config.yaml
model: "sound classifier"
dataset: "acted Russian speech (Dusha)"
train_examples: 26041
gain_aug_db: 6
input: "waveform_16khz"
targets: ["emotion"]
num_classes: 4
arch: "convnext"
norm: "layernorm"
hidden_act: "gelu"
mlp_ratio: 4
inner_norm: true
wave_strides: [5, 4, 4, 2]
subsampling: 2
layers: 14
width: 192
kernel_size: 5
label_smoothing: 0.05
loss: "cross_entropy"
init: "kaiming_normal"
residual_init: "none"
optimizer: "soap"
beta2: 0.95
learning_rate: 0.0015
beta1: 0.9
shampoo_beta: 0.95
eps: 1e-08
precondition_frequency: 20
max_precond_dim: 1024
one_sided: false
adamw_lr_other_params: 0.0026
max_grad_norm: 1.0
max_steps: 6300
batch_size: 64
epochs: 15.5
lr_schedule: "cosine"
final_lr_fraction: 0.05
warmup_steps: 310
weight_decay: 0.2
adamw_weight_decay_other_params: 0.01
Rows from block 3 of a small sound classifier, named by matrix and row number. Rows with one number belong to one neuron. Each number is 128 + 24 x the weight over its row's rms, rounded and kept within 0 to 255. All counts start at 0.
After each neuron's rows are labels from the 100 clips, of 14976, where the neuron reaches its highest value: "responds to" is what is common among them. Only what is clearly more common there than usual is listed. The data: acted Russian speech (Dusha).
# fc1: MLP up (model.blocks.3.mlp.fc1.weight, 768x192), inputs 128-191
# fc2: MLP down (model.blocks.3.mlp.fc2.weight, 192x768, transposed), outputs 128-191

fc1.647 [161 128 119 180 124 130 116 173 110 120 165 108 169  96 133 111 141 146 111 117  60 141 152 159 140 110 161 102 119 113 142 145 148 100 161 149 139 160 157 139 145 106  94  92 125 128 127 147 159 120 112 139 130 128  94 158 125 146 124 119 128 145 146 157]
fc2.647 [159 140 160 147 113 161 175 132 166 105 104 183 114 113  95 119  94 157  96 139 125 116 141 138 120 121 131 141 160  85 126 163  82 130 119 132 113 149  86 154 140 130 123 100 146 135 129 161 145 132  96 125 137 149 115 164 158 161 150  72 159 134 112 127]
responds to: emotion: angry

fc1.181 [120 123  99 150 146 180 110 135 156 132 123 146 148  73 166 153 148 152 105 109  92  98 139 117 158 120 111 126 112 179  94 137 101 135 137 162 113 157 119 131 138 121 169 138 119 125 127 107 137 132  90 146 132 118 150  92 133 133 114 118 101 135 147 123]
fc2.181 [150 167 132 142 150 179 130  81 159 140 127 157 131 135 123 107 142  96 104 149 128 139 132 151 141 134 169 109 124 136 151  88 131 146 126 132 155 125 153 147 114 159 147 147 113 133  88 131 159 153 126 130 144 120 141 136 135 115  94  95 182 106 107 142]
responds to: emotion: neutral

fc1.540 [100 161 147 108 110 100 112  68 117 120 130 162 106 113 150 142 112  92 172 104 119 139 140  87 126 131 100 131 138 131 131 143 138 132 118 167 132 100 130 133 113 130  88 131 132 104 122  69 122  96 109 143 100  93 106 130 118 101 108 127 151 152  79 149]
fc2.540 [113 160 130 118  78 198 100 102  88 130 120 131 122 125 109 126 109 122 140 136 127 109 106 130 101  96 129 118 163 102 145  90  85 127 165 112 127 125 120 161 123 142 168 126 116 114 154 121 150 128 155 147 110 168 135 162 119 116 146 126 147 103 142 123]
responds to: emotion: angry

fc1.500 [118  78 101 126 100  98  85  96 146 147 105 104 126 134 115 175 158 149 119 104 103  95 127  98 127 144 108  80 133 158 151 124 108 143 149 120 128  96 143 137 120 136 108 101 122 134 133 121 155 104 137  82 119 138  97 173 150 149 101 135 157 159 162 117]
fc2.500 [168 124 110 142 123 153 149 112 144 106 105 136 125 125  94 142 131 121 114 156 126 143 102 111  74 126 168 174 133 143 131 141 134 141  85  93 127 158 124 161 139 141 155 182 130 143 154 136 110 160 132 167 135 107 129 139 124 117 117  92  87 120 104  92]
responds to: emotion: angry

fc1.4 [129  63 105 106  76 131 139 115 156 123 104 141 113 119 128 146 120  76 122 154 119  88 187 155 135 128 131 116 106 149 172 131  95 107 102 126 171 140 129 149 136 140 140 136 126 150  98 117 132 106 136 175 153  95 170 161  90 154  96 134 117 123 116 146]
fc2.4 [126 109 125 142 155 122 110 109 134 113 166 112 134 157  74 147 133  87  71 166  89 113 110 129 146  97 155  94 151  97 153  72 126 132 148 146 139 152 127 139 106 104 111 192 129 121  66 119 147  97 112 114 119 121  60 141 106 164 140 120 125 142 129 112]
responds to: emotion: positive

fc1.695 [146 139 166 149 121 145 124 133 138 122 110 106  99 141 140 144 143 180 139 169 108 132 166 170  76 130 105 162 137 114  71 122 125 103 154 112 127 136 166 141  93 140  96 115  99 136 128 103  89  92 195  88 133 141 182 178 143 125 134 125  96 158 156 153]
fc2.695 [118 127 109 116 109 135 138 181  76 156 159 133 124 126 121 156 117 139 141 126 114  93 131 143 150 137 119 103  85 109 130  82 141 118 123 165 125 142 120 103 117 128 101 150 127 111 141 114 172 144 132  90 134 124 135 142 105 100 164 132 110  92 152 173]
responds to: emotion: positive

fc1.161 [168 139 113 130 149 118 157 101 129 126 187 120 117  97 132 152 131 120  68 114 177 192 118 124 138 118 121 132 121  98 152 145 144 122 148 122  94 149  86 133 128  91 118 111 128 119 122 110 157  55 122 111  93 110 141 150 126  62 153 112 124 139 116 159]
fc2.161 [101 102  95 131 129 119 135 142  95 143 139 151 127 161 121 150 141 107 109 148 135 146 120 134 164 131 117 134  90 100 145 147 157  91 133 165 112 115 115 147 166 136 126 117 140 155  99 127 125 123 146  89 117 154  76 165 102 149  93  96 130 131 137 111]
responds to: emotion: positive

fc1.233 [121 170 138  96  77 137 155 110 153  98 124 132 162 123 168 104 130 121 151 138 153 136 173 137  92 125 135 154 114 125 134 139  99 111 127 136 170 100  85 141 133 121 127 139 142 101 180 117 160 128 143 161 149 117 134  96  81 166  98 136 143 145 113 123]
fc2.233 [181 157 141 151 115 167 122 122 150 120 113 132 149 104 127 167 119 118 166 124 109 128 105 131 107 123 103 110 125 148 111 101 118 106  89 123 133 132 149 192 116 108 117 108 105 128 147 142 118 121 133 104  82 129 147 130 110 139 173 186 150 125 128 116]
responds to: emotion: positive

fc1.360 [168 178 144 111 115 153 140 133 137 150  83 159 129 131 159 150 117 118  92 121 118 131 112 156 155 116 105 136 105 144 129 153 129  99 137 141 136 141 100  89 141 113 169 124 105 147 120  84 140 139 164 165 151 191 142 168 115 129 115 134 138 115 131 140]
fc2.360 [103 149 183  80 135 141 138 127 162 110 172 108 151 146 114 136 114 122 161 133 133 138 109  90 140 138  60 107 141 136 115 169 108 152  88 135 172 102 161 111 134 105 116  95 123 115 163 121 119 146 119 112 172  95 129 134 111 147 149 147 173 116 149 140]
responds to: emotion: positive

fc1.299 [111 138 116 197 131  99 143 117 115 187 115 117  79 134 113 126 126 133  88 139 119 164 117 102 114 118 109 125 153  94 115 138 135 138 114 124 113 140  79 104  68 110 128 120 128 120  86 118 116 128 118 116 134 169 140 194 151 137 170 105 111 153 108 108]
fc2.299 [ 82 144 102 134  99 102 136 150 168 118 104 129 113 113 143 131 148 156 124 147 101  86 149 124 145 132 120 112 117 130 127  84 135 151 125 111 135  80 107 105 129 124 140 123 115 113  89  96 119  97 144 126 148 178  98 131 155  89 114  94 131 101  96 111]
responds to: emotion: angry

fc1.209 [133  99 128 133 134 101 119 101 110 166 127 145 102 150 116 165 114 137 167  95 161 147  97 101 117 112 169 121  98 158 141 147 135 111 154 106 161 125 115 142 118 113 126 106  89 119 101 101 137 110 133 147 150 126 120 111 152 116  99 125 141  87 133 176]
fc2.209 [155 133 120 101 134 156 110 152 172 131 133 104  85  93 112 137 152 168 139 112 106  93 118 127 129 112 128 140  73 130 115 121  64 155 136 127 109 119 164 118  96 126  88 129  81 108  99 158 127  91 168 120 112 117 129 165 131 140 125 120 167 103 144 144]
responds to: emotion: angry

fc1.659 [135  96 148 161 111 135 107 122 121  99 144 101 144 123  85 126 138 133 164 169 104 147  91  98 110  90 144  86 118  52 118 167  91 143 163 143 165 148 149 132 129 122  80 140 136 109 182 138 138 117 114 112 111  99 125 166 131 129 106 135 114  80 145 151]
fc2.659 [156 141 163 149 151 120  73 132 135 141 128 151  83 129  84 126 127 136 161 115 105 115 128 133 128 171 108 151 158 113 138  93 129 110 120 161 115 149 144 130 139 131 103 156 150 115 169 111 136 128 108 164 104 119 117 153 169 133  98 174 129 173 120 133]
responds to: emotion: angry

fc1.450 [120 103 132 161 126 106 147 108 126 109  87 129 136 173 143  96 136 123 134 123  86 126 126 123 120 128 140 111 131 173 133 156 135 148 157  93  80 123 127  96 127 130 124 118 128 128 139 153  85  98 111  60 134 173 136 113  90  96 140 129 139 120 130 133]
fc2.450 [ 90 144 119 130 113 117 169 109 129 123 152 114 119 141 140 119 161 160 102 122 124 126 158 114 131 128 123 152 150 138 125 154 119 127 131 117  66 135 115 159 104 123  85 124 144 146  94 178 126 119 159 101 132 112 141  85 110 122 114 116 135 122 137 131]
responds to: emotion: angry

fc1.244 [ 82 128 123 144 116 120 119 122 104 160 159 140 154  94 121 147 158 118 112 127 188 159 143 138 173 116 125 122  58 139 152 108  87 136 122 129 153 125  89 130 120 120 126 158 102 148 117  93 183 131  98  86 129 154  98 123 129 101 126 106 136 140 115 181]
fc2.244 [ 94  87  93 122 122 131 111 127 149 114 127 115 145 149 172 112 147  95 127 118 176  95 127 150 129 154  93 139 152 152 140 141 139 120 126 151 142 135 160 164 160 128 127 152  88 155 100  94 154 113 159 117 167 107 108 111 132  86 122 128 133 151 116 135]
responds to: emotion: positive

fc1.724 [146 139 139 121 113  91 125  74 123 117 112  92 131  97 125 108 126 163 134 168 117 165 109 124 112 122 121 127 154 132  87 127 143  79 119 135 174 116 121 127 120  84 198 102 115 115  87 132 156 136  77 166  85 124 112 124 192 119  88  82 110 103 122 101]
fc2.724 [111 121 155 159  69 109 131 156 157 106 132 145 118 105 112 131 139 141 121 122 120  97 140  92 124 120 141 155 102 144 136 132 125 133 117 107 114 111 153 111 139 159 156 137 141 129 147  86  94 125 154 124 155 105 139 125 153 121 117 128 113 105 132 116]
responds to: emotion: angry

fc1.347 [114 122 159 134 155  75 153  89 132 141 115 149 127 126 148 123 151 155 116 117 141 180 147 119 129 149 160  82 119 148 122 112 133 144 135 148 143 106  97 111 143 126 159 162 126 122 128 169 144 118 152 133 120 119 159 125 140 147 120 109 126 145 131 131]
fc2.347 [129 127 149 167 113 116 124 126 150 135 122 150 126 144 128 174 125 146 167 138 131  89 129 133 102 145 141 120 146 137 102 115 137 120 103 151 128 156 103 128 143 178 136 123 106  81 171 121 107  70 122 158 125 140 122 115 146 144 102 137  89 127  81 107]
responds to: emotion: positive

fc1.281 [118 127 109 163 147 145 137 117 120 104 107 104 102 141 112 123 113 143 115 150 130  92  98 117 123 130 143 127 156 163 125 139 146 145 117  88 154  91 110 110 112  80 102 121  88 125 102 143 113 107 147 109 135 132 140 154 108 147 132 133 100  91  83  67]
fc2.281 [129 125 122 123  94 153  88 130 143 113 132 150 142 131 126 103 139 150 128 108 118 158 121 170 175 136 169 159 148 146 140 114 157 122 129 115 126 118 129 139 131 139 174 164 120 151 122 111 139 140 151 145 112 145  80 180 131 144 114 100 155  97 142 161]
responds to: emotion: positive

fc1.685 [111 126 181 111 107 129 137  89 172 138  94 149 133 103  78 127 120 105 126 128 154 100 153 174 113 130 157  91 121 124 141 152 149  77 129 181 144  81 183 137 105 112 123 150 137 129 107 124 116 126 130  75  97  91 140 104 151 142 145 136  97 130 120 110]
fc2.685 [127 127  85 153 159 122 135 128 134 151 142 132 123 172 168 169 137 114 157 109 155 152 139 125 107 118 103 117 152 138 125 141 122  81 124 160 103 113 108  90 135 174 148 130  84 139 123 139 110 112 111  98 127 125 161 141 111 178 136 114 149 109  90 112]
responds to: emotion: positive

fc1.153 [155  98 104 132 157 100  88 124 103 106 126 154 153 136 125 110 168 129 126 101 149  81 136 148 161 153 159 124 145 120 129 120 173 140 164 119 152 164 138 124 162 137 105 111 113 168 112 103 189 116 110 137 125 158  98 111  96 107 126 127 103 133  79 134]
fc2.153 [106  79 170 102 148 126 120 141 147 141 136 116 104  85 145 144 163 127 118 150 189 123 165 139  98 128 150 173 117 109 108 140 130 121  89 121 181 146 106 125  89 138 141 120 120 145 126 132  99  95 100 128  84 108 125 101  98 141  98 166 144 120 142 157]
responds to: emotion: angry

fc1.638 [116 130 137 127 132 111 133 146 130 139 171 125 166  97 147  96 147 189 127 120 111  72 125  84 140 107 141 146  86 141 135 139 103 118  85 133 132 114 101 138 140 105 127 138 106 162 129 108  83 116  95 142 112 162  95 111 117 124 131 154 100 150 132 128]
fc2.638 [130 156 139 123 116 122 145 123 117 121 131 150 107 152 115 120 151 164 156 112 150 143 138 163 154 121 145 117 125 142 121 151 120  93 117 107 129 151 133 107  89 103 125 139 158 136 165 121 126  79 150 112 135 117 123 131 109 110  78 137  98 160 138 103]
responds to: emotion: sad

fc1.371 [131 125 125 120 168 111  98 145 133 129 154  71  74 140 105 127  69 141 110  98 139 147 160  96  86 128 108 152 148  94 109 144  86 125  95 109 137 129 121 104 119 165 112 140 102 128 106 163 103 112 154 140 164 114 127 135  90 150 131 149 104 127 139 146]
fc2.371 [106 138 134 159 134 128 130 110 149 100 140 105 106 129 149 108 141 117 116 125 139 109 126 147  97 132 133 112 149 106 130 100 151 157 129 115 138 136 122 119 150 153  74 136 126  97 159 140 115  94  95 116 132 127 159 197  85 110 129  83 120 137 167 114]
responds to: emotion: positive

fc1.328 [123 149 105 138  94 129 113 159 156 147 134 148 143 129 145 130 121 151 107  96 120 150 129 128 150 130 148 126 136 155 142 146 123 114 132 123 161  85 112 108 148 131 100 181 129 132  79 125 131 127 109 150 122 147 156 127 114 111 134 100 151 153 123 105]
fc2.328 [129 115 143 142 195  93 134 112 136 160 165 178  93 101 112 145 151 149 137  95 101 150 129 111 113 136 124 149 131 140 154 133 147 153 138 145 122 124 172 156  86 114 109 173  84 118  79 139 163 105 142 127 137 182 156 113 150  87 100 122 136  73 131  73]
responds to: emotion: angry