config.toml
layers = 14
lr = 0.0015
precondition_frequency = 20
steps = 6300
final_lr_fraction = 0.05
warmup_steps = 310
adamw_weight_decay_other_params = 0.01
Rows from block 9, named by matrix and row number. Rows with one number belong to one neuron. Each number is 500 + 25 x the weight over its row's rms, rounded and kept within 0 to 999. All counts start at 0. Numbers have three digits each. After the name is the row's rms in percent of the matrix's.
# fc1: MLP up (model.blocks.9.mlp.fc1.weight, 768x192), inputs 64-127
# fc2: MLP down (model.blocks.9.mlp.fc2.weight, 192x768, transposed), outputs 64-127
fc1.281 093:543515527527483506507542499534487556523492501491543509483498469511486509472469496479527514507504527486507473519512506472475478497519454553469510503473537492497532519483454441479520531477479466
fc2.281 097:445501490524519499466500533457477513475505500462505484487496477513483501476516552508488477472498484520485461485489525517475460518520473521525509518544503526542490475475513483529492551513541527
fc1.282 108:513488507518467523544503507533559531476480520498467467505512501516492498466493504545527531489507505511459518509511511525524515529505502498511525457491551503524501517488464499514503549488460459
fc2.282 108:475476469530501529489453486491513514512504567502503526509450463513500523523456550520454500528507470502446524525465529528527494513493491475504476517510528491495511512491534510534523478479498554
fc1.283 094:528503516486538494489518481525516541534491508460486505517508480495491515504505505481545509466498475490472499483469486515545494514486489549539490451498496488547466505465496491491496507496514515
fc2.283 097:505552492495535477519479539515455512513526495486505502525495499483529510481487474489525506494510536483481493509494519502516484476529537472502501497542540507495513523498470508498507503460486467
fc1.284 109:500507465517444510504483473457498480486509485547503457495514540527503499473499449486510541506469470510525523508496493462510501521482469487481546476516466487484485530506507515460458470478513487
fc2.284 108:529525504502532521515521498491470529489478519494517486460508492479515494510498481492552488485536487555491521556478507504462515485494489476521487562509458484452500479501504496490531492506453523
fc1.285 106:461489516503478513484476477515510497496489469548489511524534504475522514530484475507486465470519520454518476450544499470524456536513515469514545521514518563493453498490493520454509535473462544
fc2.285 107:535502528475516537485470474549451504507509522492512523540482524517514530462506482514529518510491515487453453545521499480475516446497489535500500509540514510527480515528483509553550485522452506
fc1.286 093:459490489509480510479479456523521522545530520488500497473547510436518497480506501541521487528465520485532511509507550517469490458521502498498523510488484524518463450523464511546446483491508514
fc2.286 093:557472495504513482508518551539486519506492517501484552511507451528498482526500476471546523474512536526492551555477516536501477453464508499490526497516457489498530491471535514502508515511510532
fc1.287 107:541483520523580473517513548496487499475477497531521475512486503463479480486471537465533483490498476493498540534496532508452538502530524519504557508483475518528456490465488483563510501523543501
fc2.287 089:502494471481479488524494482485488517476499474480498554451481472507500507494497514540498523523524498465464506521490493504446495509525516545493451462477492465489524492481550518487507503478499527
fc1.288 099:478504485543552547510520460496499487487483477497513552481559490513468523505498544519488494453508457465482555519503470480491531471528544499525539523521518461492513526516530475494520491546525510
fc2.288 106:522538501496495490557493493498506507475488503497519486521557452501479537527544467511508501525491530531497510520510489458469501542547487546501476478483471481514518519473489509468478558481493494
fc1.289 092:528502509523473478509524514526447476533464489499523495449524491472501511487527518508480514492478494523462527484466515505478512519508483545500534461496494481507490518433499472493480482542482450
fc2.289 108:465466474462498482492510499516498515533527513501522487500521505500494503504518531509454513485479502501518507542480544475493475530466508473483502518508459513521480510497519519478499512492509522
fc1.290 102:509503495472474510523471504492486455527513516502483485456530519511522516494515492491504510494512554468477481450477470505507547507502483539502532475467460478491430487566455502482478521480479526
fc2.290 105:525454531508488526524545487526455502514549536534489520466535468478474521557477518477496529482505478460545507490510487523511498493487464547520543494523521515497494508474511482530477514483499468
fc1.291 106:484484502526452493517499496499502533501461470477483515465480508469488502478531501519488528515464473543475482539509484507512529551511530467504518502465477528532446547466487520558499430522460522
fc2.291 101:517499457517534502525497502543506533514510553500496537480517461449508510563513498498492507511516510453495510511521516495545449519466480516509504506486539509448459528495462506500507489516553513
fc1.292 099:509484522512476515452466520515533540518498530504546487475495486517509505499498553459495469527487510533491469466524466480475522496476506529507452482508533516528506505549481545514504524496465490
fc2.292 093:496495479520475501492457500516488480524501516498503500533526512499523525475491448483492472491510508497443543496495481492461522504526469510498497450504487524509470505493528486488438538507496488
fc1.293 111:543474511495455492487480482535507492516471458470480463529466509529423514478540501516516525492540489489517533517511492485491430506520536518499513476487553516481483496530455470476548516431510502
fc2.293 101:502520474544489472474510553543481526503530477537484532537506506497472475523492489509488510518506496517491486491514495525456513491486510491547533483509522507490481523498466513468465497505502474
fc1.294 098:482532514491470471477502490529481503499498504491516506495475530515533543499529515491502487474512482482546503504484485454500492482524523451504472510469479513446476521510487508488460479558488531
fc2.294 101:475515515492518511432495523508545540463478520535512493468518529499509488448575512493484483512498513521529588498515502507453509477496521496511562487503525506450477507471517507497495495510472528
fc1.295 123:520482508486480494551500488476508548502497505498506479458522508585533480452491509489507484515530510524483530500499522493497501482538508504478533517499505475512509488530491478511497507470514469
fc2.295 104:480509500469477491438499480533475494554492531493534477450539490498499486515482535482482510520514479511502486496497474534483535532510517470492495479452535509519557490491509519518528456471532524
fc1.296 094:477470479476496492515492474504510487505517511517524507516486554555514510489519509510482516473519494542499525506502532530488515500552508502440468523458488544487508511538531502518510489490515499
fc2.296 100:468485477516539483453512502476512494513474499518495498508500509510518483474527503513520544455498545481463470491530499497486490515463516491496507502452515449489503508496472480498492441520517533
fc1.297 106:539509495475508516483432490528501453478504494487494490529526480475532497487477524487494549523491505502533489476485505514473543490536522463508557529520486478529463497554507494500463489511496507
fc2.297 095:528495525474480498507524513461454507474533506529492491494516538497445482514503509519483531463512467480521507521514513473457525464471494524508463477462521521499532498486569526485519472491504461
fc1.298 096:489510467512465459521540510494494491530492437509500513522477492457552498510504561511513489508517477531524467484502507508508496529541520546572504484464502462520493494537486522461463492479491476
fc2.298 098:510460493496472451512543514475464458461480503512498478492523540560517497492523496485471494489480482544480547527508489493456509511507465491479524463523501493525494521489480522476538460514525526
fc1.299 109:518529521515491507482533524498500469565482518459542523451496510526485496495473504510547463507506486540493492521480479491515475526511508472474530479497504497525495487492565545524481512507502497
fc2.299 106:521456456504470491522523420495473503502495472496504515464548520479539506544519521478477505486498533497462498507538494427514463500464545532489487505510518523485487541485504469482465522487539507
fc1.300 097:526512526506462527513487505515511465532480495511470504493454501497493507516463455483491544510504511548495480479482530464517526496475507457506468513521497489516519465498479556479493459465511517
fc2.300 095:461524499461484488485480489433496489503504535483429515482532493455469497515484421486474512460524452482494485518517509501494527520517499474470496508483507544492530518535496491520455491505506460
fc1.301 100:505517526509446531508501508528533522500513502466521539485505489481500496515520556556496494507495489489471476530534509499507522532479521504479491472542490505522458524528526486458477493502483491
fc2.301 105:475472514546484510504518538508491491481506531501479446488502504501480501540511493500512492468514522498522496537547520501529524477470518518542511538485509510513516507542538523528507488483437488
fc1.302 086:495477474485497541484459475533475459477467521477475488500497519471456459487506524486535519438488503518427532528507438515497475501462518487465468530491519499488467482563474511535513493466523478
fc2.302 092:474519513468513495540514447524482538509483492494468539533524493513472514476495528471491462520464521494513477533523466475541456511484521516470510507488505500502455464517460467521516511541474486
fc1.303 103:463455497530483465538471534502545532514529515470523555512485476525534499468524456498467467495495527524532487532497488497515507478514510516496491490524532473486509484515470530514468497487563496
fc2.303 106:510555487496487512446531505518531511480523512494481467484505528476491454484493492506540540472525472543517512488524457509481525551485512528518505489472511490512485517475502514502471480529459531
fc1.304 101:517514546467512503487506557491516489511522474488476494486485545513473500454507487521483550499529508455489532484490522497529491526487518523485490504528483415483489519483527484501521528546474522
fc2.304 101:531486468557478503503410480504488526509500468471501492510494491516509459516520518518548479519486481528487457528519503473524515493505490511524449499506485468531465542525521488456466485522500555
fc1.305 100:513491524486534534500502500507541516504458529460478463472498480489504494484504514539504452567499515488540527476480506520478492475489520518528494495514567476508516470442522527578453468496493487
fc2.305 102:531543479525526498502498493502521491486470546503539475524493515486476498489507450506503454516507466476511450471529516524514490505523513489502509481541496471485479550495435462499476487552494498
fc1.306 094:500480512471506488468467534507470488510490512520491533506491498497544534504450489501542509467508480492518501543459472499521482500509551494488522440495564518513490498490498457514462494511480483
fc2.306 092:511492470514547522498473469510510506498498453515522535490476480524487497520496497531484493529497537501485512521491484519515520526475533482512472528488512496524478493525574507544524459453511491
fc1.307 100:487493495508469525532523466512538509477477534524473507464476533451525490490542542525542480518500464487518516485522504521497538552518490494514511481527474519498475533534473491503475539481494491
fc2.307 100:507481522509474484541502507506475478495560501514475555485514460528474537505522529500520492495514529511503499530469506465485511503504495516500524469497495488536523495511510525511486462503495515
fc1.308 107:539486531501482491475508525493467491532499497543446531497494539505505567515524518517514467502515510472491515547487463485494499469469491521502533482482517510468497488478475513523501491501497508
fc2.308 093:425458472487455545515477499518543496509494512445496464512539497536494508514522469460513475503484522480493528487484512456550510505542496491493529491466493493525536467499506475500533471493459484
fc1.309 099:517478542488499511523498520533509488510513480535512523501467457491494531508457460493499499475462516499546476509540468522476528495524522480514484532489512497493491569511528521494492540483524492
fc2.309 095:522493492504472552469502463484523523504468447475504500519457499473504485475507505530477485478490439474486529457432485510525478471509484497509473463532454503452509446485491467521550489446480502
fc1.310 099:482528486527511452532495475530493480496548497472531496504489452509506539450541542513489537494451515455468531460485524519510514535524479482505512498527514507495464513447491494482472498496517498
fc2.310 108:489512525462477472485460496502505503489541486494515474488501495492477471490493446558530537506497489530552521507482525490503504498493515492496520528514518479476480510526490467507545511554451508
fc1.311 097:486501526512472482530531458489494518489481456510538494480512512484498521508487482537493467494493482552514497514519471504501515513499513443478544508469504529539489511487519502490510499523494508
fc2.311 097:469490453506497515509554511511468460484528480484488464509479481462492523549486525502489492521536503482476532504493500499521472517453490503522520479494512495491482484506444487459504471494497470
fc1.312 102:533570491529481509517448471469490473465472490518511475449485479559509535502470488485457493527494506467511533514487477483502534469490487542501472490467546525499440488484495476492507508509478495
fc2.312 096:509472541462438504509485479502468494500476513476516516477543488486525504508471520493515471513454510493489482522513469482526522471492519498475489474483472470491449511502509489514486545510482493
fc1.313 099:456518499513480500501505499521542482481471526467508515512519513532501512501492529539476495484497517489526481534472488518508524482498523469555519533449514455465491478520526507513490489523499553
fc2.313 097:516466465468443545524510557487479509451508502506502485479549426493511500511479513551546479454524488521516514497521489489530494471475485520496488444485480491495541510494499453497509525506515508
fc1.314 101:520506491493484542517519493520472516486484501508520520515498494522476483461486516465517530506532485472471492502483496475549483461497448494530477494540498469527523496516461480482472508487461468
fc2.314 105:481530504509501506513468491492483509524527515507517460510469544526552512518469494484495503512483521490507500442533472535494507534511487466522518501539484545478456547533449527507471460507556480
fc1.315 106:540490467505481482536474500512549502508488514518508537510510481484485509477523449500494493489516502495515521506499519532456487526520467516509464514478485447492473499466541498502514472489498509
fc2.315 107:477493472529459539459492494504518541537492510494462506464525522518519541462473455538516489446490495452522493484463509510485465509478491496480482523496496497514453498511483504524472496495501476
fc1.316 096:502489499496514525535485530418487499502531483488499502515470477539513502509488493506512521496494488525518541533475509476552490485517465488554526486503509460497458511500510491523533525528519495
fc2.316 093:472579508455483515485479473493488469533464486463526470509478510464517503524497486451481500485461517480520498506534519497510500537500493507474495483519480479498523534503524486494493502478526453
fc1.317 101:493494512507493473505432531512484531500479476497507537491487460539477529497480517528499511502446491457477477500531504502451511537524499500483522542522498520543492478504481510477488524540493541
fc2.317 101:511492500496499520538467508447483524529506502487500475485565503514478542476504553491495473520519527491524489479509508499520507518483521512498488520484431513523506456515489583503505466512550462
fc1.318 093:504467465483555512478473472524524522504539473462520481473497445469483501506492513508540522521523475505499516544524519502492507542484484499500475491493520486446453493477506497512481483460519511
fc2.318 091:485513440506523490489511533508547564526500549508484530544507527485511505524515453489504485493460482496481513555472520521552533458499513497487513468460500499478519488514502498491476522521459517
fc1.319 094:499529533519462519501538502566483510524522504509532508525461508480501477490517512508494509465538503461536531474499504521512548535507510529497491475533516509468467503474555496491502555531520521
fc2.319 106:528471498525508449498500503491503521524509458503482495477480464530489487534494527479482502478517484545537506473555496479523463523485467472553504514439542483513542469511437472511484509502493504
fc1.320 110:535487519456497513525527487461500494431521459512510514506431529475526495497509547458462461540508518504507469513566548520487495492497464534516495472468498529491447531449481482496485487487542500
fc2.320 101:517489553491519495503525481525463478493516485510544513454490488526468509519477538451457498492509475528494538498545482500505469508506502497511495481513505521515489461551494498497458484499533483
fc1.321 104:530513446479495528486554537487493461495491511528475494495479472490509478487464475478507501515551471523478474494480511500491498475535460448487501539517485499489464508556504487513504481512477482
fc2.321 094:483507499495492526453489576509519507495521484534503465529497506505535502531540483468539517516486515463481510469509499512532522546487491478467526447492516524505494508538488532479455464492533520
fc1.322 091:501446491528518528539478478498469468479479469554477520455525504466488487466513523534482489485487485516459471510537502501486488539531470491447530510524518499475476482465502530412522537515499479
fc2.322 094:495571499500500510492515484501518514528481492436528501493488530527470515522486483497536482510499506498449506472455476500530508492501491506494501505525496495491530493521509509535505469471530500
fc1.323 099:504477488465496517546514504559496513506503507486526529563481521505548473513531496576496512504547517504564519537492537532462474484518450527489503491486529539476485485496526490484464507490506537
fc2.323 096:483496521485501513517493520471507527469479513533496489495481481517485528502515477489452494472475519494507460463470498486508490515519486500487502470501477488520536545503505464525487495521512461
fc1.324 103:522519473523508560499528463511522536524488508484522513500510544481499508522503483514521492475490487501477552479487475490505450484522490487543507551486484493520481480510502508495491455446460514
fc2.324 105:452471534469489515498490463486498469526517469446522490523521545541465531489479526470483513521504476504531453539487501501523514523444501564452476510492509449529487493534526511489516518486503513
fc1.325 080:497504493504471474517485481519505475510481521485504510516538488480516492480495509492536480521506461517482498471510523438489456509547539491552496492527475473511466449507522543504522493500527501
fc2.325 092:506483469480517463534499513562482503511498551497503511491484521507566522476475469528454509482517529502507516507483565501533499513447506483517503467511541462477475474490490491550453528464477497
fc1.326 094:492500492478475467530511466500531472516526479546508522532495522480489512482505495506484509481444480492514493531525569458515480460495519530524474514491467513473519530501523521533469463522543529
fc2.326 087:490480485535508480476537475511511504511539465496480514491489471525475475450529501497480520484504534507497522490555536529500515523523533514500447532487541505480499461507484480519538451460456521
fc1.327 103:480508542537502567513488525489544522533489493524485464522477540489487490541512474507474434509509472519547514516469469515510520492529479456504489504496453501520479511497504517455532522495518501
fc2.327 100:524499495524507565506505498582500513508494530495527446500500473551469501482549465495496493496459491500443494515479479464523500485518537460501554489535438470533510522495515468475487459558485498